config.toml
model = "image classifier"
dataset = "capsule endoscopy frames (Kvasir-Capsule)"
train_examples = 42238
image_size = 64
crop_scale_min = 1
horizontal_flip = true
cutout = 0.4
targets = ["finding"]
num_classes = 11
arch = "convformer"
norm = "rmsnorm"
norm_position = "pre"
activation = "gelu"
mlp_ratio = 2
parallel_block = true
inner_norm = false
moe = "expert_choice"
num_experts = 8
moe_every = 2
expert_mlp_ratio = 0.5
experts_per_token = 2
shared_expert = false
patch_size = [4, 4]
conv_stem = false
depths = [2, 4, 2]
widths = [64, 128, 256]
kernel_size = 7
loss = "cross_entropy"
residual_init = "scaled_by_depth"
optimizer = "adamw"
lr = 0.00098
beta1 = 0.9
beta2 = 0.95
eps = 1e-08
gradient_centralization = true
steps = 23500
batch_size = 64
epochs = 35.6
lr_schedule = "wsd"
decay_fraction = 0.4
final_lr_fraction = 0.1
warmup_steps = 1170
weight_decay = 0.08
Rows from block 2 of a small image classifier, named by matrix and row number. Rows with one number belong to one neuron. Each number is 500 + 25 x the weight over its row's rms, rounded and kept within 0 to 999. All counts start at 0. Numbers have three digits each.
After each neuron's rows are labels from the 100 images, of 14976, where the neuron reaches its highest value: "top examples" is what is common among them; "patch colour" is the nearest of a few named colours to the mean colour under the peak. Only what is clearly more common there than usual is listed. The data: capsule endoscopy frames (Kvasir-Capsule). In brackets: how many of the 100.
# fc1: MLP up (model.blocks.2.mlp.fc1.weight, 256x128), inputs 0-127
# fc2: MLP down (model.blocks.2.mlp.fc2.weight, 128x256, transposed), outputs 0-127

fc1.35:517508507498493467495512485493509517442472505491444498530543483500534517532470526543481503519496494516471536512492488511493548515523481483516527550525523487525508485485501512495479502485479444494519541466519489538536479502491513499524486515533507495513495508510516516483451510462527511468535531553481471491510513474511503512494472486555555472514488468430488505546480513510495460470487
fc2.35:487451491509507487526468486493522491473536481541502495540546436537527455512484468493502489519536490504488531528540521504476542480511497516509507496524477502450455488480518517506504482489498496495531484516489484518511510494507474513541488453470475450518484566492531522471509487489466521473481511496536503509523492474514475503486469546519521513485533448499511522532482521444473480508503
top examples: finding: pylorus (37)
patch colour: pink (43); yellow (25)

fc1.50:516500486506480482497497495502555515492479505519478529525515482514557499537472516529483526509539473497451511525551510533451557471494486513521537499500522478465506490492516469529512500466520466482530523487504494511534514513515518438513484520499461489485510510506514498516430479501500522462454501518505472492513521487527510503487487521564520534458512472462495496565521492499501474495507
fc2.50:528490502501483513492489483492528491474499493506456528495484489488507469522476519528506506490553461504507466524509511467510534495527493501494504494513515497462471459454566507521517493441478469521551544497467501517475496490508448459508538484477502491508512528500514482488471474461513516490484521585521488481487511463459470522485477510508500482500499495513472539516457534491468540470518
top examples: finding: pylorus (34)
patch colour: grey (52)

fc1.61:542477493508498477476529430534522484462483539506494458491493487523513522490513483475462538533509528505461518494495518539492503487541485466466512511526547474488526520476523520513485504454497457486505513488497480522481473507480491534514479509479509494525496475528523502490491481479535534478520532491470470483523497496450506489524476520524512472523497443463489511558473530503504548454521
fc2.61:510481479501453498468438469490504487526461530513510511510519468498455488490457503518480490532552478532487493508476521491516509492531506512537513479524471421480475517539545532523546500486454527486505473490494510509472495508520521556511536529516476462493468515485479530493472503468495518535484487515493449495448483498509468505474494492510469526509509493510481535504497507484469473501526
top examples: finding: foreign body (42)
patch colour: orange (35)

fc1.79:530474471519501461434468464529525463539476500499486504521512469516515499524478476516477522558542507541456501525494545512477533492538494523514531521515548465497508461488526500515490477478487467489547534513511467529464463519484483543488484482535471476521504501520546504482462493504522516491504498487500469498496513495473501491491474504543537518487511500455497534522490499510488495452509
fc2.79:476481510473531480503509526478545481480491517520528507514516472507533465514439482510501489502538493540484522559498516461504556496532513517523490507544519479467480464506527523523490468494457482539509531496489481517486496516528505482506524483465498511516456528486492513485456519470489521472465521525523502543502518503496509502466489495508481533458512456497465532535451533475453513504526
top examples: finding: foreign body (32)
patch colour: orange (37)

fc1.41:538495483469493496468492475486546484463456507510437502526470487494500533539504548492500484507511456489467550488510499524547531475490450512471528563511546502483517490507524503502466531471477449522525523496487471518535470482508517491475526502507475510515479480492475480496455508477556527477488527523509454522496514481510490500533518507533503537502506495472471508525509512516486497469515
fc2.41:496452499513494515522479458493502495480519447504492518545508464497529471496474496489551506501539493486493507535507512509463516480513510557493528510516499508484446478453548485508515497454468516515518481522481529489464504500528462518520502497491514475498481556452511498496485511442515509482490481526538503517484465468488508517471501536534497518502531432535468523517496485500449515498517
top examples: finding: pylorus (28)
patch colour: yellow (48); pink (38)

fc1.77:508479487488475462502506496493496533487482527486464513482472492574500491504488504498505506520534525455486510514471495519484533486525459536502475535498488501464482488491550538475486477504479515545504508546544506490481487505486509492488473435536475492539458489504515481530483491502508461492514478474513490488503483455496540433523508462511483502499463526499486502495557547519527543522507
fc2.77:549522524469471523515505467451474483457503461502498507524545420467540457516504525496499531522541465536538514506523531531522537477502464536498488482464513507520496500484555553499526477526481490506506491504505490491509498493500494502506443488523497500507500512506478520473488463497485487485478503511457497546531504524516464503503531513540491544506532487481500508486525521527484484519478
top examples: finding: angiectasia (44)
patch colour: orange (33)

fc1.163:493502503500491487486515507476541473441490495537474483501523504503485523532492514514469512511512474526494496509520484529461551475479468460482561538506525503505532475464514504531494529473501433490530520466518479488539487477516520454475460502532497485506497542501546501542487502493520501470483522527518500527506517484509499542494493538530525500496531481433464510514487499510454482461505
fc2.163:521502473500499516499488480508537518478518446503506533541492494506511472518483538538507480483546456494496488485483507478487532513495512470490476484551519458508475489556566491493515482426499505558518536487442525520488510487520486487507529480478475515511489484490522506492473496443537509489465522540517515499468501471471521535471471499505500509469496499531466466514472489510489527487492
top examples: finding: pylorus (43)
patch colour: pink (33); grey (26)

fc1.42:500493511471529539512464513555504515520483476537468515480502528520477532486532553519503475496510463505485481468475537497521488481474480502497500528494508538477482473462496481536501489470493520487499503512515512514509519451543531512489515511472465524469511463503483509512461507450539545532516551496477444490509474482490465479498503533546493502473493526509453492522513538466484498453488
fc2.42:490529514526505467476527549496479553492493498491477451508509496505469472508502465491462534448420537477533477506512474517476479517514514482499502496474475502514497549497449519474478489532484494464509467503551547467473507507469521495506494477500516478533535503502519476515529523508448476510535464489528547505523518498486531503501501503507497456530510520509511525464521507502466512504477
top examples: finding: angiectasia (25)
patch colour: black (71)

fc1.206:511482497488477479525499500556495517478517540495505489494488482562517503466472540504486486510530506495499477488481535498516513461566482543515488516476550523478504515471526511551517470490516530480544533545511472509484499478504514514499523513481438490477479501485506501480451492461516497524508508478499438508501482514518521494525503478510473457472466535508479494552502538491516535491541
fc2.206:526523497527495500480506516518488536490498468515523481516502431507534455474498503480471493535472477501516477481494543494492511464501473475462455486448489502493537551548485530470511504505484483518487514467516558504474502529535500479485485477492496473518492470480500508515497455488479471487488522480502529567489521527499504529494477493507506542531530528492504467467529462541542519492467
top examples: finding: ileocecal valve (33); finding: blood fresh (27)
patch colour: black (73)

fc1.110:502461502505491517507510494545500506484501558543443472481509511527462481505538503535455475506517506500518475493486510499476493475539497513507498510498527491480539511460530495540505501440518501480523484479458499512536517494503513492553484538524456497451525514507489511500470478464524504516500541487470440481525481483492490489528473518563511491469470521487513525491463488478497493447504
fc2.110:532487527512494492498497515494491536505483518516495479467504481474498507496534507503489529486401495482511447505489480528496487456488500468484468520460471505495511489463454547496507516505512496477513512483541527496502538489517563474513524567488503515486528487484479494508480480488483479575488493447473478536489484528493514509529529490537493515533502541500528513487537495487525512503518
top examples: finding: angiectasia (25)
patch colour: black (100)

fc1.4:522502462492535461467505458525523503505471516487470441495474483562506508489495488456469508528534513474487495511501563512496516491551474493461474503539526504472470530511503535500478469480443511496550521527509457538457476525468505515501496486513471511526499475504532506488474515480525515503511523477506480496503493503476533477547519500533529504512519531490507506522505540502517548470489
fc2.4:517513501522494508513483501504484504494490470540518549501529463541532465472459520492532478524559470532506517522490522475505524475494498509511509496513499454465498519533536515528513502509449523497515494504454473528476480510531494545500470490471482450490466489477474551481465492496506511491485517510486476520473496520507449486528477489518484567507507440477496533504485504508468444507516
top examples: finding: foreign body (38)
patch colour: orange (44)

fc1.45:549491490525552494483532449529517469507474512482520466496488506535500531474504486458487482562494516497507488507495524516543490513527497499484496544539544483500509521492517542502476472470474492492511531469503469540483462487475488543507503512508512517535478460491483484500473505464551524487515542488456485528499498488439525499509492479526524544485518551478497488522521486522489544490498
fc2.45:529486492503480498494479454499488478482484456536507508527521476493535455465507500481536500550562491498498499516519524510506476466499512526501530491505485462506498507504526517537512513466482477501475482494469483531490487518491457558509479502488470506450504478468506525463489465512501544483467504493494484533522500523499467496519514508519458566547511452468502545482519513530469448517512
top examples: finding: foreign body (36)
patch colour: orange (51)

fc1.51:522471500484504495474515475483546471468472514509469492514483497542498553511527524466487510493523471487491535492523523538525531481523466486448564552519541501468509494503525506502479499461469453458545527517514455528522484494491498482486501495461478511494482486502494495523461509455545539474484551493490450501506509482506504486515498514538516515478507486483479493542501510513477506466471
fc2.51:530418483494504516516450453492480471516512492508493529520508466501526478500508474483561532493559489499488500534511491493493507485500519512486516514512498512495466475471561491509510483462476542530502473492482526485482489508525450523522484508472520486507471529464512500484487523464520522479496494531501508502467462473474501515454486544528501530483512461512456533510513489495442528497534
top examples: finding: foreign body (32)
patch colour: grey (41); yellow (31)

fc1.254:500506494510464474499507497493525515438480507520429498520529505507519504531462544513495463494508487481454544509512479524454550508488497478475517533537528512494508507501513483512481533470482474494543540480475486516523490527494491486480474516567490508487499529485521508501476483474528499471517529552529499500493526475526478530499480505535555467504500475480490535539480514505526457459499
fc2.254:491462490495509482517462464525502481491526482499497481522490466525505453492465459489499490510555493473521500517503555481462526486530505547504478475531497494461457481469557528526518481479504518534525497535489500486468521499522455522514516470475517470550505532480538481467501480489475499507496475504531504506536482492495518489472479524502482476524518461535481529504477538469457540472527
top examples: finding: pylorus (40)
patch colour: pink (69)

fc1.34:499518507504467510491499504486567485479499471489470518505509495492518497522458555521509470522522463520483532515516498512488542469475469502508526522493542498479523514482527467544528528459523447512522541480476441482533491527507504476472492535518452473468498520523504490526465483473503475480470503548525502514519506473547497537486487488553512459469510476488467495513487470504485490489504
fc2.34:518489466504525528493497495533552489479511466508475519521500498505496476516477530525494502515545467488471489496493513479496524496517502490480506504547535487476468479503564495511516509429499486544539525484456519530482503471524463490492536515484490504526512510491542497510478487442527535530468518546519472488480489503452497530475481506524482508479506471534451502522473513487461512439505
top examples: finding: pylorus (47)
patch colour: grey (28)

fc1.225:534494494497484463484493469497527485491470543501433442525493489495517514540480535546476475505512496487472535521508518531516524510508455474490511542551516515484523509492519531490476514495497447528517529475488449523544493522489530492530500474535504493512516490497503508496445504470484505483477528548492440490493530469525473496519504507520517472509506494461482523526463509485494496447498
fc2.225:482448479507504508524463431489500502502521468513494491543523436515510470503475487470550483518549475490507510515512541514480529481521506547499516489530483519497429477459550496528516485477470511491526468536483497511489498496518480535515517486491507487511519561465522513501492506473481515495486489511530491495517481462480509497490493526513488502494541467532479535510470541466462512512530
top examples: finding: pylorus (37)
patch colour: pink (37); yellow (35)

fc1.154:535477464525504472490507512539518440514477548510464490503512498536509524510517499515491502534554509527468487515496497510539514451501483533493524545505534491444527480476550532491482462495490462478484525508495484529506470484509491539507482509498485509551457482488494490506432491495529532490510503487464441506522485484473486483481477478531520521474505530451498487503487524502518533504511
fc2.154:553506525499471518448486489492493489523455474502497507523491494476509489519503513516492540515589487547506473528506490519497504468479510541521510501507519482483511480492557509516539514466447506518502486497483471489500490510493492520529475489529507515465464506496503489501495497461546495484493498551487499533480486503472519508495506537571487530486486490491481572496510466536444513485517
top examples: finding: foreign body (31)
patch colour: orange (68)

fc1.172:547499491490522503480496500497540480461466516506472478480470525514476526517509534509470487468538440511479500494522492532501525502492458469470518558490537511483518510481551500481493530473488460489544504452514479524521479457509487490487495537525469532513516477476509469535464512494539530462528536547490487526517493510494478509519513509543523490504508516479462484539527536503474489468495
fc2.172:489454492501500501496499479523505435498520476521472474509476507476509461504508486509514502511537473521491523513517537469490512495479542532481502511539507505476457479459538511499490476439511472548481490546499535463487515482508446507479495510518548495481471512451540489481499508475520547516513494522527492505505487533505528520450500550530499527503505488522469535484468474468491537466484
top examples: finding: ileocecal valve (36)
patch colour: yellow (58); pink (25)

fc1.224:493505472481523513455509453495545490513485486507473482527480488527490543503488530478483505538509451537499547493510502538518539497489469495479486510526504509481488487483536507481536525456448466522501504494517494507484480510529488464485555473530502552529473514504516476557435496480539536522494541527536490503478495480476507517501516502508480507513534521503465496482508473497521552480529
fc2.224:431487527451519529530526503492486495453493513514534449504506526500490515503487486469528477521504496529521551520476512467515479489526506536495507486491505510525466489520548474530485462501492494501491487542483471465512496495511468492461518505459495550485456535488481536480494485527498537485456490486481491542523521496540496461504543497476496524460507457536503442507497519513517490500490
top examples: finding: blood fresh (27)
patch colour: orange (29)

fc1.85:490455520505480498523473464546509503496527543537470500486497478521479455480489503534479486524505523490519481492488539466470491475545506540504496513472509500475531500434505493576530513442530511473533501505476507493502525519512492506517516520509455486446511523521463507492479482491483499523512544470479453486537468501504510473528482528537484482464487517507506535495484504464483492473516
fc2.85:500494508502503470507492515504494508491487500505485504490507449479493511492498498501487510495384475510514478488487502511491516484511482501512477525450479494501478482501433559476511518502501511466517505515536529487485528477523538472480550552490508508500525509475501491520483474473457512566498515449490469552503489518497497475518540507536513511517489537518489502525535500466552517503516
top examples: finding: blood fresh (29)
patch colour: black (100)

fc1.23:537509474497483476489486501524566476469444528503463466515476503516527511549482529518468500480523489514486530525506505537519535517533472494487526559534512491505524491489558571501473512489470487525551534490495453514533479512478517515488505485520482486529469491521506476512457508495523505461509535520484471488504526479508501507508504522520545468498481496482458514511501526505477515472478
fc2.23:488450489517498507512480450484486496497508453525496507529520446498510477505496486476552512501568473480492497517506539521465520469520505543494536498505487513499454487457568489505527482475480516508525488549503490500481484500528460525507495511478511473492499547451542510484471508465492531485474476536521495507491483482489511511483489526533499517495531463531466541517472520496451521511513
top examples: finding: foreign body (26)
patch colour: yellow (68)