A small image classifier, trained from scratch.
Model: 2.34M parameters, 64-pixel images, widths [64, 128, 256].
Rows from block 5, named by matrix and row number. Each number is 128 + 24 x the weight over the matrix's rms, rounded and kept within 0 to 255. All counts start at 0.
# pw2: token mixer project (model.blocks.5.mixer.pw2.weight, 128x256), inputs 0-127
pw2.7 [ 67 166 110 172 109 111  80 124 143 186 142 141 124 118 135  95 135 128 141 174 136 104 150 126  94 149 128  97 146 109 141 120 169 116 147 104 151 113  94 108 145 153  97 146 114  95 127 166 118 140 121 125 108 111 136 126 123 131 134  65 127 120 119 141  95 172 128 167 138 158 153 149 177 106  99 150 110 154 160 110 156 149 106 105 141 136  99 109 195 138 135 140 132 147 140 146 173 113 159  97 126 145 114  81  88 112 133 133  80 139 149  95 114 143 173 102 127 145  85  89  87 141 127 135  88  97 131 116]
pw2.8 [116 118 110 107 118 108 105 132 144 153 106 113 130 106 154  87 126 120 104 141 151 109 155  92  98 104 109 131 143 122 141  98 146 116 137 120 147 151  95 109 113 120  99 124 150 152 117 127 108 149 154 141 152 112 137 161 125 174 140 127 116 162 134 161 140 154 113 142 139 120 141 144 162 104 144 167  91 141 106  84 125 163 117 136 139 157 131 104 129 130 102  95 170 137 133 121 150 109 116 135 113 141 167  88 166 149 143 111 117 111 133 152  99 132 105 136 126 160 119 129  99 123 150 136 116 130 126  91]
pw2.9 [ 97 124  95 141 145 108 114 125 142 107 143 108 123 124 127 146 159 124 142 144  84 100 150 143 113 137 117  94 117 179 128 112 171 124 144  80 131 105 125 112 174 108 158 124 109 124 154 145 117 124 150 134 152 104 180 112 131 162 126 121  96 134 142 136  97 100 156 132 146 146 158 136 152 126  86 113 111 133 147 159 102 143 166 132 149 138 119 110 117 173 174 149 118 120 101 135 123 123 132 114 129  92 124 125 111 135  90 144 176 172 162 116 123 102 151 114  98 144 173 113 158 137 147  74  75 107 182 184]
pw2.10 [119 132 143  91 136 117 134 173 163 119 119  96 117 109 103 143 142 172 129 141 115 141 155 148 159 143 109 160 118 156  94 129 145 131 138 111 172 115 164 135 111  84 128 116 107 101 145  88  92 169  93 105 130 109 108 114 123 138 154 120 132 143  95 129 170  78  83 125 124 132 159 118 132 120 107 129 133 141 144 170  97 131 132 103 109 133 149  96 112 156  96 125 134 135 182 110 116 140 117  98 123  95 106 127 140 111  90 129 181 125  90 131 108  94 132 152 132  97  83  92 127 104 103 147 105 126 108 148]
pw2.11 [ 73 133 116 135 118  94 140 125 134 143 112 129 126 127 148 127 121 108 142 149 119 101  97 135 107 133 127  99 110 127 131 111 120 126 133  86 103 146 150 122 151 146 128 145 154 133 141 132 138 101 105 126 108 117 171 165 116 145 141 112 109 117 172 143 128 124 135 102 100 154 118 118 136 110  96 118 113 127 146 108 143 131 120 136 121 111  92  79 120 134 135 138 145 121  81 152 168 108  73 107 121 117 110 100 106 181  95 184  94 137 127 124 156 141 124  35 123 151 158 111 149 156 125  93 138 125 147 149]
pw2.12 [175 123 154 122 168 139 119 195  93 126 128 155  98 158 113 122 113 132 135 114 126 154 155 105  96  93  98 167  97 141 146 139 116 114 145 203 103 141 184 147 132 116 125 162 135 119 129 161 104 136  90 150 180 143 125 152 141 134 127 131 158 134 103 104  89 153 147 140 148  86 107 164 108 112 133  98 143 122 113 116 153 115 128 116 141 137 156 166 109 111 131 116 108 107 103 140 106 139 191 124 157 160 180 141 137  89 145 117 123  87 123 165 115 101 114 165 132  82  69 126 114 117 139 131 134 114 109 129]
pw2.13 [115 119 158 126 112 116 103 124 121 135 128 113 127 134 118  84 127 117 149 124 127  77  77 128 143 131 163 171 120  95 141  78 136 126 126 125 117 135 110 138 136  93 106  73 123 103 128 144 144 134 147 128 150 112 105 161 119 157 104  95 107 151 160 150  95 143 152 113 128 140 131  94 107 140 124 108 140 109 139 111 124 142 105 133 153 124 103 138 170 130 146 128 156 109  82 148 131 116 143 123 114 135 125 109 159 103 149 153 104 128 148 114 140 117 138 153  92 151 152 107 148 128 138 115  93 112 110 117]
pw2.14 [107 129 126 126 140 134 110 151 133  96 120 155 154 124  99 124 175 124 162 144 132 141 151 110 133  98 116 126 144 178 103 132 158 127 162 139 141 121 158 109  79 133 145 170 120 100 122 114 111 118 119 112 140 128 123 143 134 149 144 105 134 165 113 128 140 106 126 127 165 171 182 104 124 167  97 105 137 137 171 149 149 153 168  81 130 141 161 130 112 167 144 136 120 131 163 143 122 128 144 123 132 144 119 133 116 137  89 138 170 163 119 130  94  89 133 125 137 112 121 164 133 115 115 133 127  54 144 121]
pw2.15 [148 151 179 134 116 117 130 134 120 112 136 131 144 102 111 143 117  75 107 118 134 101 125 156 138 123 122 115 141 122 108 121 151 121 159 155 120 111 169 115 129 113 124  93 136 115  98 114 106 150 113 116 182 134 101 143 131 107 156 157 127  92 123 179 107 109 103  98  85 109 104 139 134 135 129 100  74 131 129 126 141  98 133 136  96 153 116 143 178 133 119 120 165 119 150 153 102 116  92 162 150 147 150  84 154 130 107 132 140 101 121 121 138 168  93 157 154  97 115 104 116  78  98 145  90 136 156 144]
pw2.16 [123 130  96 118 149 115 165 150 157 130 101  89 118 178 167 149 105  97 155 168  94 120 147 113 103 100 133  50 137 131 154 150 129 107 128 139 109 120 131 120 157 115 124  96 122 152 175 151 146 148 101 127 136 142 155 129 125 119 137 110 160 101  82 102 177 109 124 143 141 158 150 177 172  82 135 175 107 109  67 161 131 137 125 132 128 145 111 139 146 160 108 133 110 144 123  99 150 116 151 131 163 129 134 129 131 192  97 132 109  96 126 148 163 169 111  77 138 147  93 136  91 167 132  82 129 152 162 131]
pw2.17 [141 108 126 106 142 134 130 141  98 108 135  99 105 133 134 123  75 121  75 103  96 100 107 108 133 129 108 178 106 103 141  95 109 137 116 129  92 156 109 168 149  99 107  79 145 164 149 157 137 110 164 146 134 118 134 138 119 113 102 134 130 123 138 100 109 150 157  89 109 114  80 151  94 116 145 117 143 115 101 113 100  74 119 148 169  97 122 148 155  88  94 117 125 130  82 122 135 121 127 119 159 111 158 125 162 113 143 122  98  79 124 163 182 108 103 129  92 144 122 121 144 144 176 136 141 133  73 154]
pw2.18 [110 124 111 140 135 139 146 108 131 108 120 133 121 119 122 144 161 139 157 130 120 125  99 104 142 176 122 122 128  98 105 131 112 139 139 107  95 138 128 187 137 145 119 133 130 151 121 100 133  87 137 169  98 132 111 165 113 118  98 139 114 109 166  99 123 128 152  95 112 154 122  98  87 125 108 111 157 139 157 105 159 123  96 119 169  98 122 137 159 125 138 113 100 133 135 142 153 165 101 104 118  96 135 164 115 141 140 154 138 149 125  89 216  92 132 115 137 141 134 150 167 142 120 109 115 141  98 160]
pw2.19 [101 154 154 125 113 106 138 112 153 118 114 142 122 108 106 124 141 135 153 109 132 125  92 131 153 117 115 160 141 100 101 131 136 146 145 103 129 125 161 150 130 136 129 127 157 126 119  78 127 110 161 138 132 102 115 156 116 122 135 145 138 121 163 149 135 105 123 101 105 161 116  83 121 147 104 135 130 112 132  99 105 127 103 103 147 146 106 146 132  77 142 142 150 148 138 155 131  98  77 136 113 128 104 121 155 177 111 137 143 151 143  93 140 146 125 124  93 149 152 119 156 114  99 149 143 159 136 144]
pw2.20 [151 139  99 111 131 116 108 106 161 134 125 123 128  93 124 140 116 118 122 119 163 135 175 105 109 117 109 123 126 160 122 109  97 115 117 142 143 129 116  82 109 138  90 134 128 119 112 144  83 141 104 135 163 115 153 153 139 175 127 138 121 151 118 172 126 132 134 144 151  76 114 151 151 117 122 147 105 133 114 118 130 146 117 164 109 161 134 112 101 154 125 108 142 111 138 106 116 126 133 131 122 136 179 100 158 140 131  88 168 119 114 157  91 149 125 163 137  84 120 130 116 136 121 112  96 144 140  93]
pw2.21 [154 132 107 178 177 136 150 126 123 155 103 130 127 151 145 116 148  80  81 140  79 112 100 157 125 137 118  78 109 131 145 116 168 133 142 169 111 162 131 133 172 112 143 157 133 104 145 166  94 161 146 117 147 127 162 138 159 153 165 150 155 139 115 126 102 144 152 130 114  92 129 136 153 143 130  76  85 151 132 157 129 111 120 103 140 141 159 148 171 158 130 117 108 101 106 178 139 157 151 120 104 109 134  91 167  90 144 152 123 139 133 144 104 123  98 159 152 121 170  87 165 144 168 110 101 139 153 143]
pw2.22 [127 158 129 109 118 115 132 127 103 138 112  97 101 109 106  92 130  90 138 129 123 107  81 123 105 149 173 149 132  98 130  72 146 133 114 112 119 110  84 187 137  79 100 101 125 136 129 139 150 123 129 131 109 121 113 109  96 136 133 149 132 148 145 123 104 154 146 102 113 140  98 140 106 113 151 162  79 122 119 122 130 133  87 141 171 111 103 128 131 104 137 130 112 131 101 148 126 147 141 155 124 121 113 142 112  87 150 134  76 126 123 106 139  97 107 133 161 154 155 124 114 112 141 135 125 103  79 146]
pw2.23 [132 148  70 171 128 141 120 108 110  95 138 109 113 136 121 162 108 180 139 102 145 183 175 137 127 115 101 113 163 132  98 177 159 149 109 139 176 105 144 136 120 191 138 141 112 146 117 128  93  96 102 145  96 149  99 101 177 139 112 157 120 131 117 126  93 137 137 139 134  95 114 133 163 150  90 159 145 124 130 120 127 121 133 147 105 119 128 100 106 112 142 154 144 109 149  85 109 141 112 122 101 124 129 129  90 130 133 106 125 151 138 100 114 154 114 136 125 100 123 163 114 141  97 134 145 161 158 120]
pw2.24 [110 172 104 127 123 110  99  73 123 114 123 107 149 121 117 108 152 116 145 122 138 133 162 136 112 166 125 174  79 154 100 101 132 125  88 108 156 110  87  59 113 144 130 147 128 146  80 110 112 112 111 121 102 106 103 135  98 172 101 116 115 132 142 124  71 129 162 118 147 153 143 130 144 156  92 128 135 135 158 152 124 124 152 119 130 102 105 134 116 140 146 111 111  78  84 121 120 124 125 145  97 142 102 146 103 163 112 120 135 163 133  98 128 123 152  97  92  95 114 137 113 154 143  76 163 137 105 135]
pw2.25 [158 107 137 124 132 114  88  91 124 122 110 117 169 137 132 176  93 120 106 172 139 142  90 157 105 137 122 101 135 108 114 159 148 126 120 143 142 127 138 182 130  71 154 130 101 128 125 152 129 150 114  83 156 135 169 155 105  88 161 178 130  96 157 131 168  87  93 157 165 114  72 115 168 131 134 139  97 122  78 121 110 153 135 149 109 141 119 109 132 154 147 142 162 162 169 125  83 153 152 128 153  83 170 116 114 119 112  86 108 105 115 139  85 108 103 147 154 162 165 147 151  95  73 130 112  88 113 120]
pw2.26 [106 126 138 105  81 113 124 123 114 153 126 101  78 119 146 113 109 107  76  93 128 109  97 136 153 149 131 181 107 146 121 102 183 141 118 112  95 117 114 137 115 127 120  92 145 175 121 124 135 100 112 109  70 135 105 105 111 108 126 118  85 134 101 127 103 133  92 116  95 124 163 145 144 104 142 116 109 141 162  94  89  84 113 135 143  97 111 129 127  62  97 174 131 123 131 140 148 109  99 149 145 111  94 107 113 107 134 139  86 109 112 142 151 113 143  89 134 124 137 130 104 119 122 123  92 141  75 134]
pw2.27 [125 124 158 112 106 135 104 109 125 135 137 121 132  97 110 133 127 125 116 103 171 102 171  99 134 136 128 169 119 171 104 121 124 103 138 122 127 126 149 103 123 143 108 120 122 130  97 107 102 120 126 132 123 121 138 130 111 124  93 124  93 128 105 145 105 120 135 125 129 133 182 127 120  90 112  92 172 123 139  90 118 124 169 141 119  85  90 133 102 102 142 127 156 103 113 129 115 105  92 140 150 139 142 114 130 145 116 136 141 129 135 119 144  99 173  81  96  94 102 162 113 116 148 114  93 131 106 131]
pw2.28 [179 156 129 114 149 126 119 139 168 105 102 116 141 117  87 182 152  92 128 144 116 149  97 162 171 184  93 110 174 103 110 150 134 181 140 114  75 117 139 160 118 125 139 162 122  85 110 132 187 122 108 132 138 145 125 130 157 102 135 166 165 112  86 104 178  59  97 149 147 176  89 147 115 128 110 120 113 130  93 167 108 110 153 104  98 128 127 158 115 123 113 137 130 145 135 142 111 149 129 155  97 150 134 106 130 144 139 109 151 110 113 128 139 146 127 133 129 146 120 108  96 129  72 141 163 158 134 162]
pw2.29 [128 166 177 141  81 119 110 102  84 139 146 158 134 125 146 106  44 154  93 120 149 124 105 159  99  78 143 188 101 103 155 125 114 112 112 119 110 138 127 118 126 139  97 105 173 152 124 125 100 131 165 117 120 117 135 125  93 112 113  99 128 156 163 173 106 156 154 129 136  79  74 102 118 160 167 170 145 166  98 147 110 106  89 134 136 144 130 167 151 112 138 134 140 143 137 123 127 108 148 126 137 149  69 144 158 133 172 115 134 126 114 148  97 131 146 157  66 104 147 183 143 149 160 120 136 138 155  63]
pw2.30 [108 163 118 131 141 115 121  90 117 111 136  98 111 148  83 132 120 142 155 123 111 110 181 114 127 114 142 174 126 110  84 111 110 137  85 111 152 113 113 123 120 119 104  99 126 127 106 111 111 128 158 177 135  99  97 166 118 101 112  77  96 105 112 143 146 167 132 127 151 135 116 121 129 155 105 170 150 126  94 138 109 153 108 124 174 147 109 130 171 116 127 112 140 150 151 113 141 125 136 149 126 185 133 151 125 166 103 138 159 140 120  87 149 153 135 143  93 120  86 166 132 130 140 120 134 131 143 144]
pw2.31 [135 150 176 146 144 134 146 128 121 132 149 150 133 122 125  87 144  95 101 127 130 127 179 129 127  97 141 191  95 156 164 143 119 109 144 132 129 101  95  51 155 104 105 148 123 114 123 113 135 151 107  96 162 117 132 151 109 146 169  90 155 136 122 159  97 140 134 121 109 137 122 157 118 128 115 104  94 111 147 163 119 100 131  85 119 137 127 215 114 132 113 112  91 108 115 147  91 123 140 155 139 173 151 139 142 105 106 135 137 120 123 133  87 118 121 153 116  92  67  95 100 112 167 117 116 102 123 110]
pw2.32 [137  90 111 155 162 132 121 110 174 162 159 150 162  98 176 170 130 129 111 150 116 126 118 138  86 147 122  76 165 127 142 119  89 114 108 119 133 184 137 131  91 109 147 171 122 135 145 162 151 114 172 164 132 136 171 111 134  97 104 122  82 127 127 124 160 159 116 159 166 131 137 100 135 138 149 134 128 146 102 145 147 153 163 140 128 137 133 113 143 163 167 112 153 161 136 135 128 111 155 137 127 162 110 170 129 154 152 147 152 130 132 131 141 105 130 125 170 144 143 170 164 140 155 115 130 124 150 109]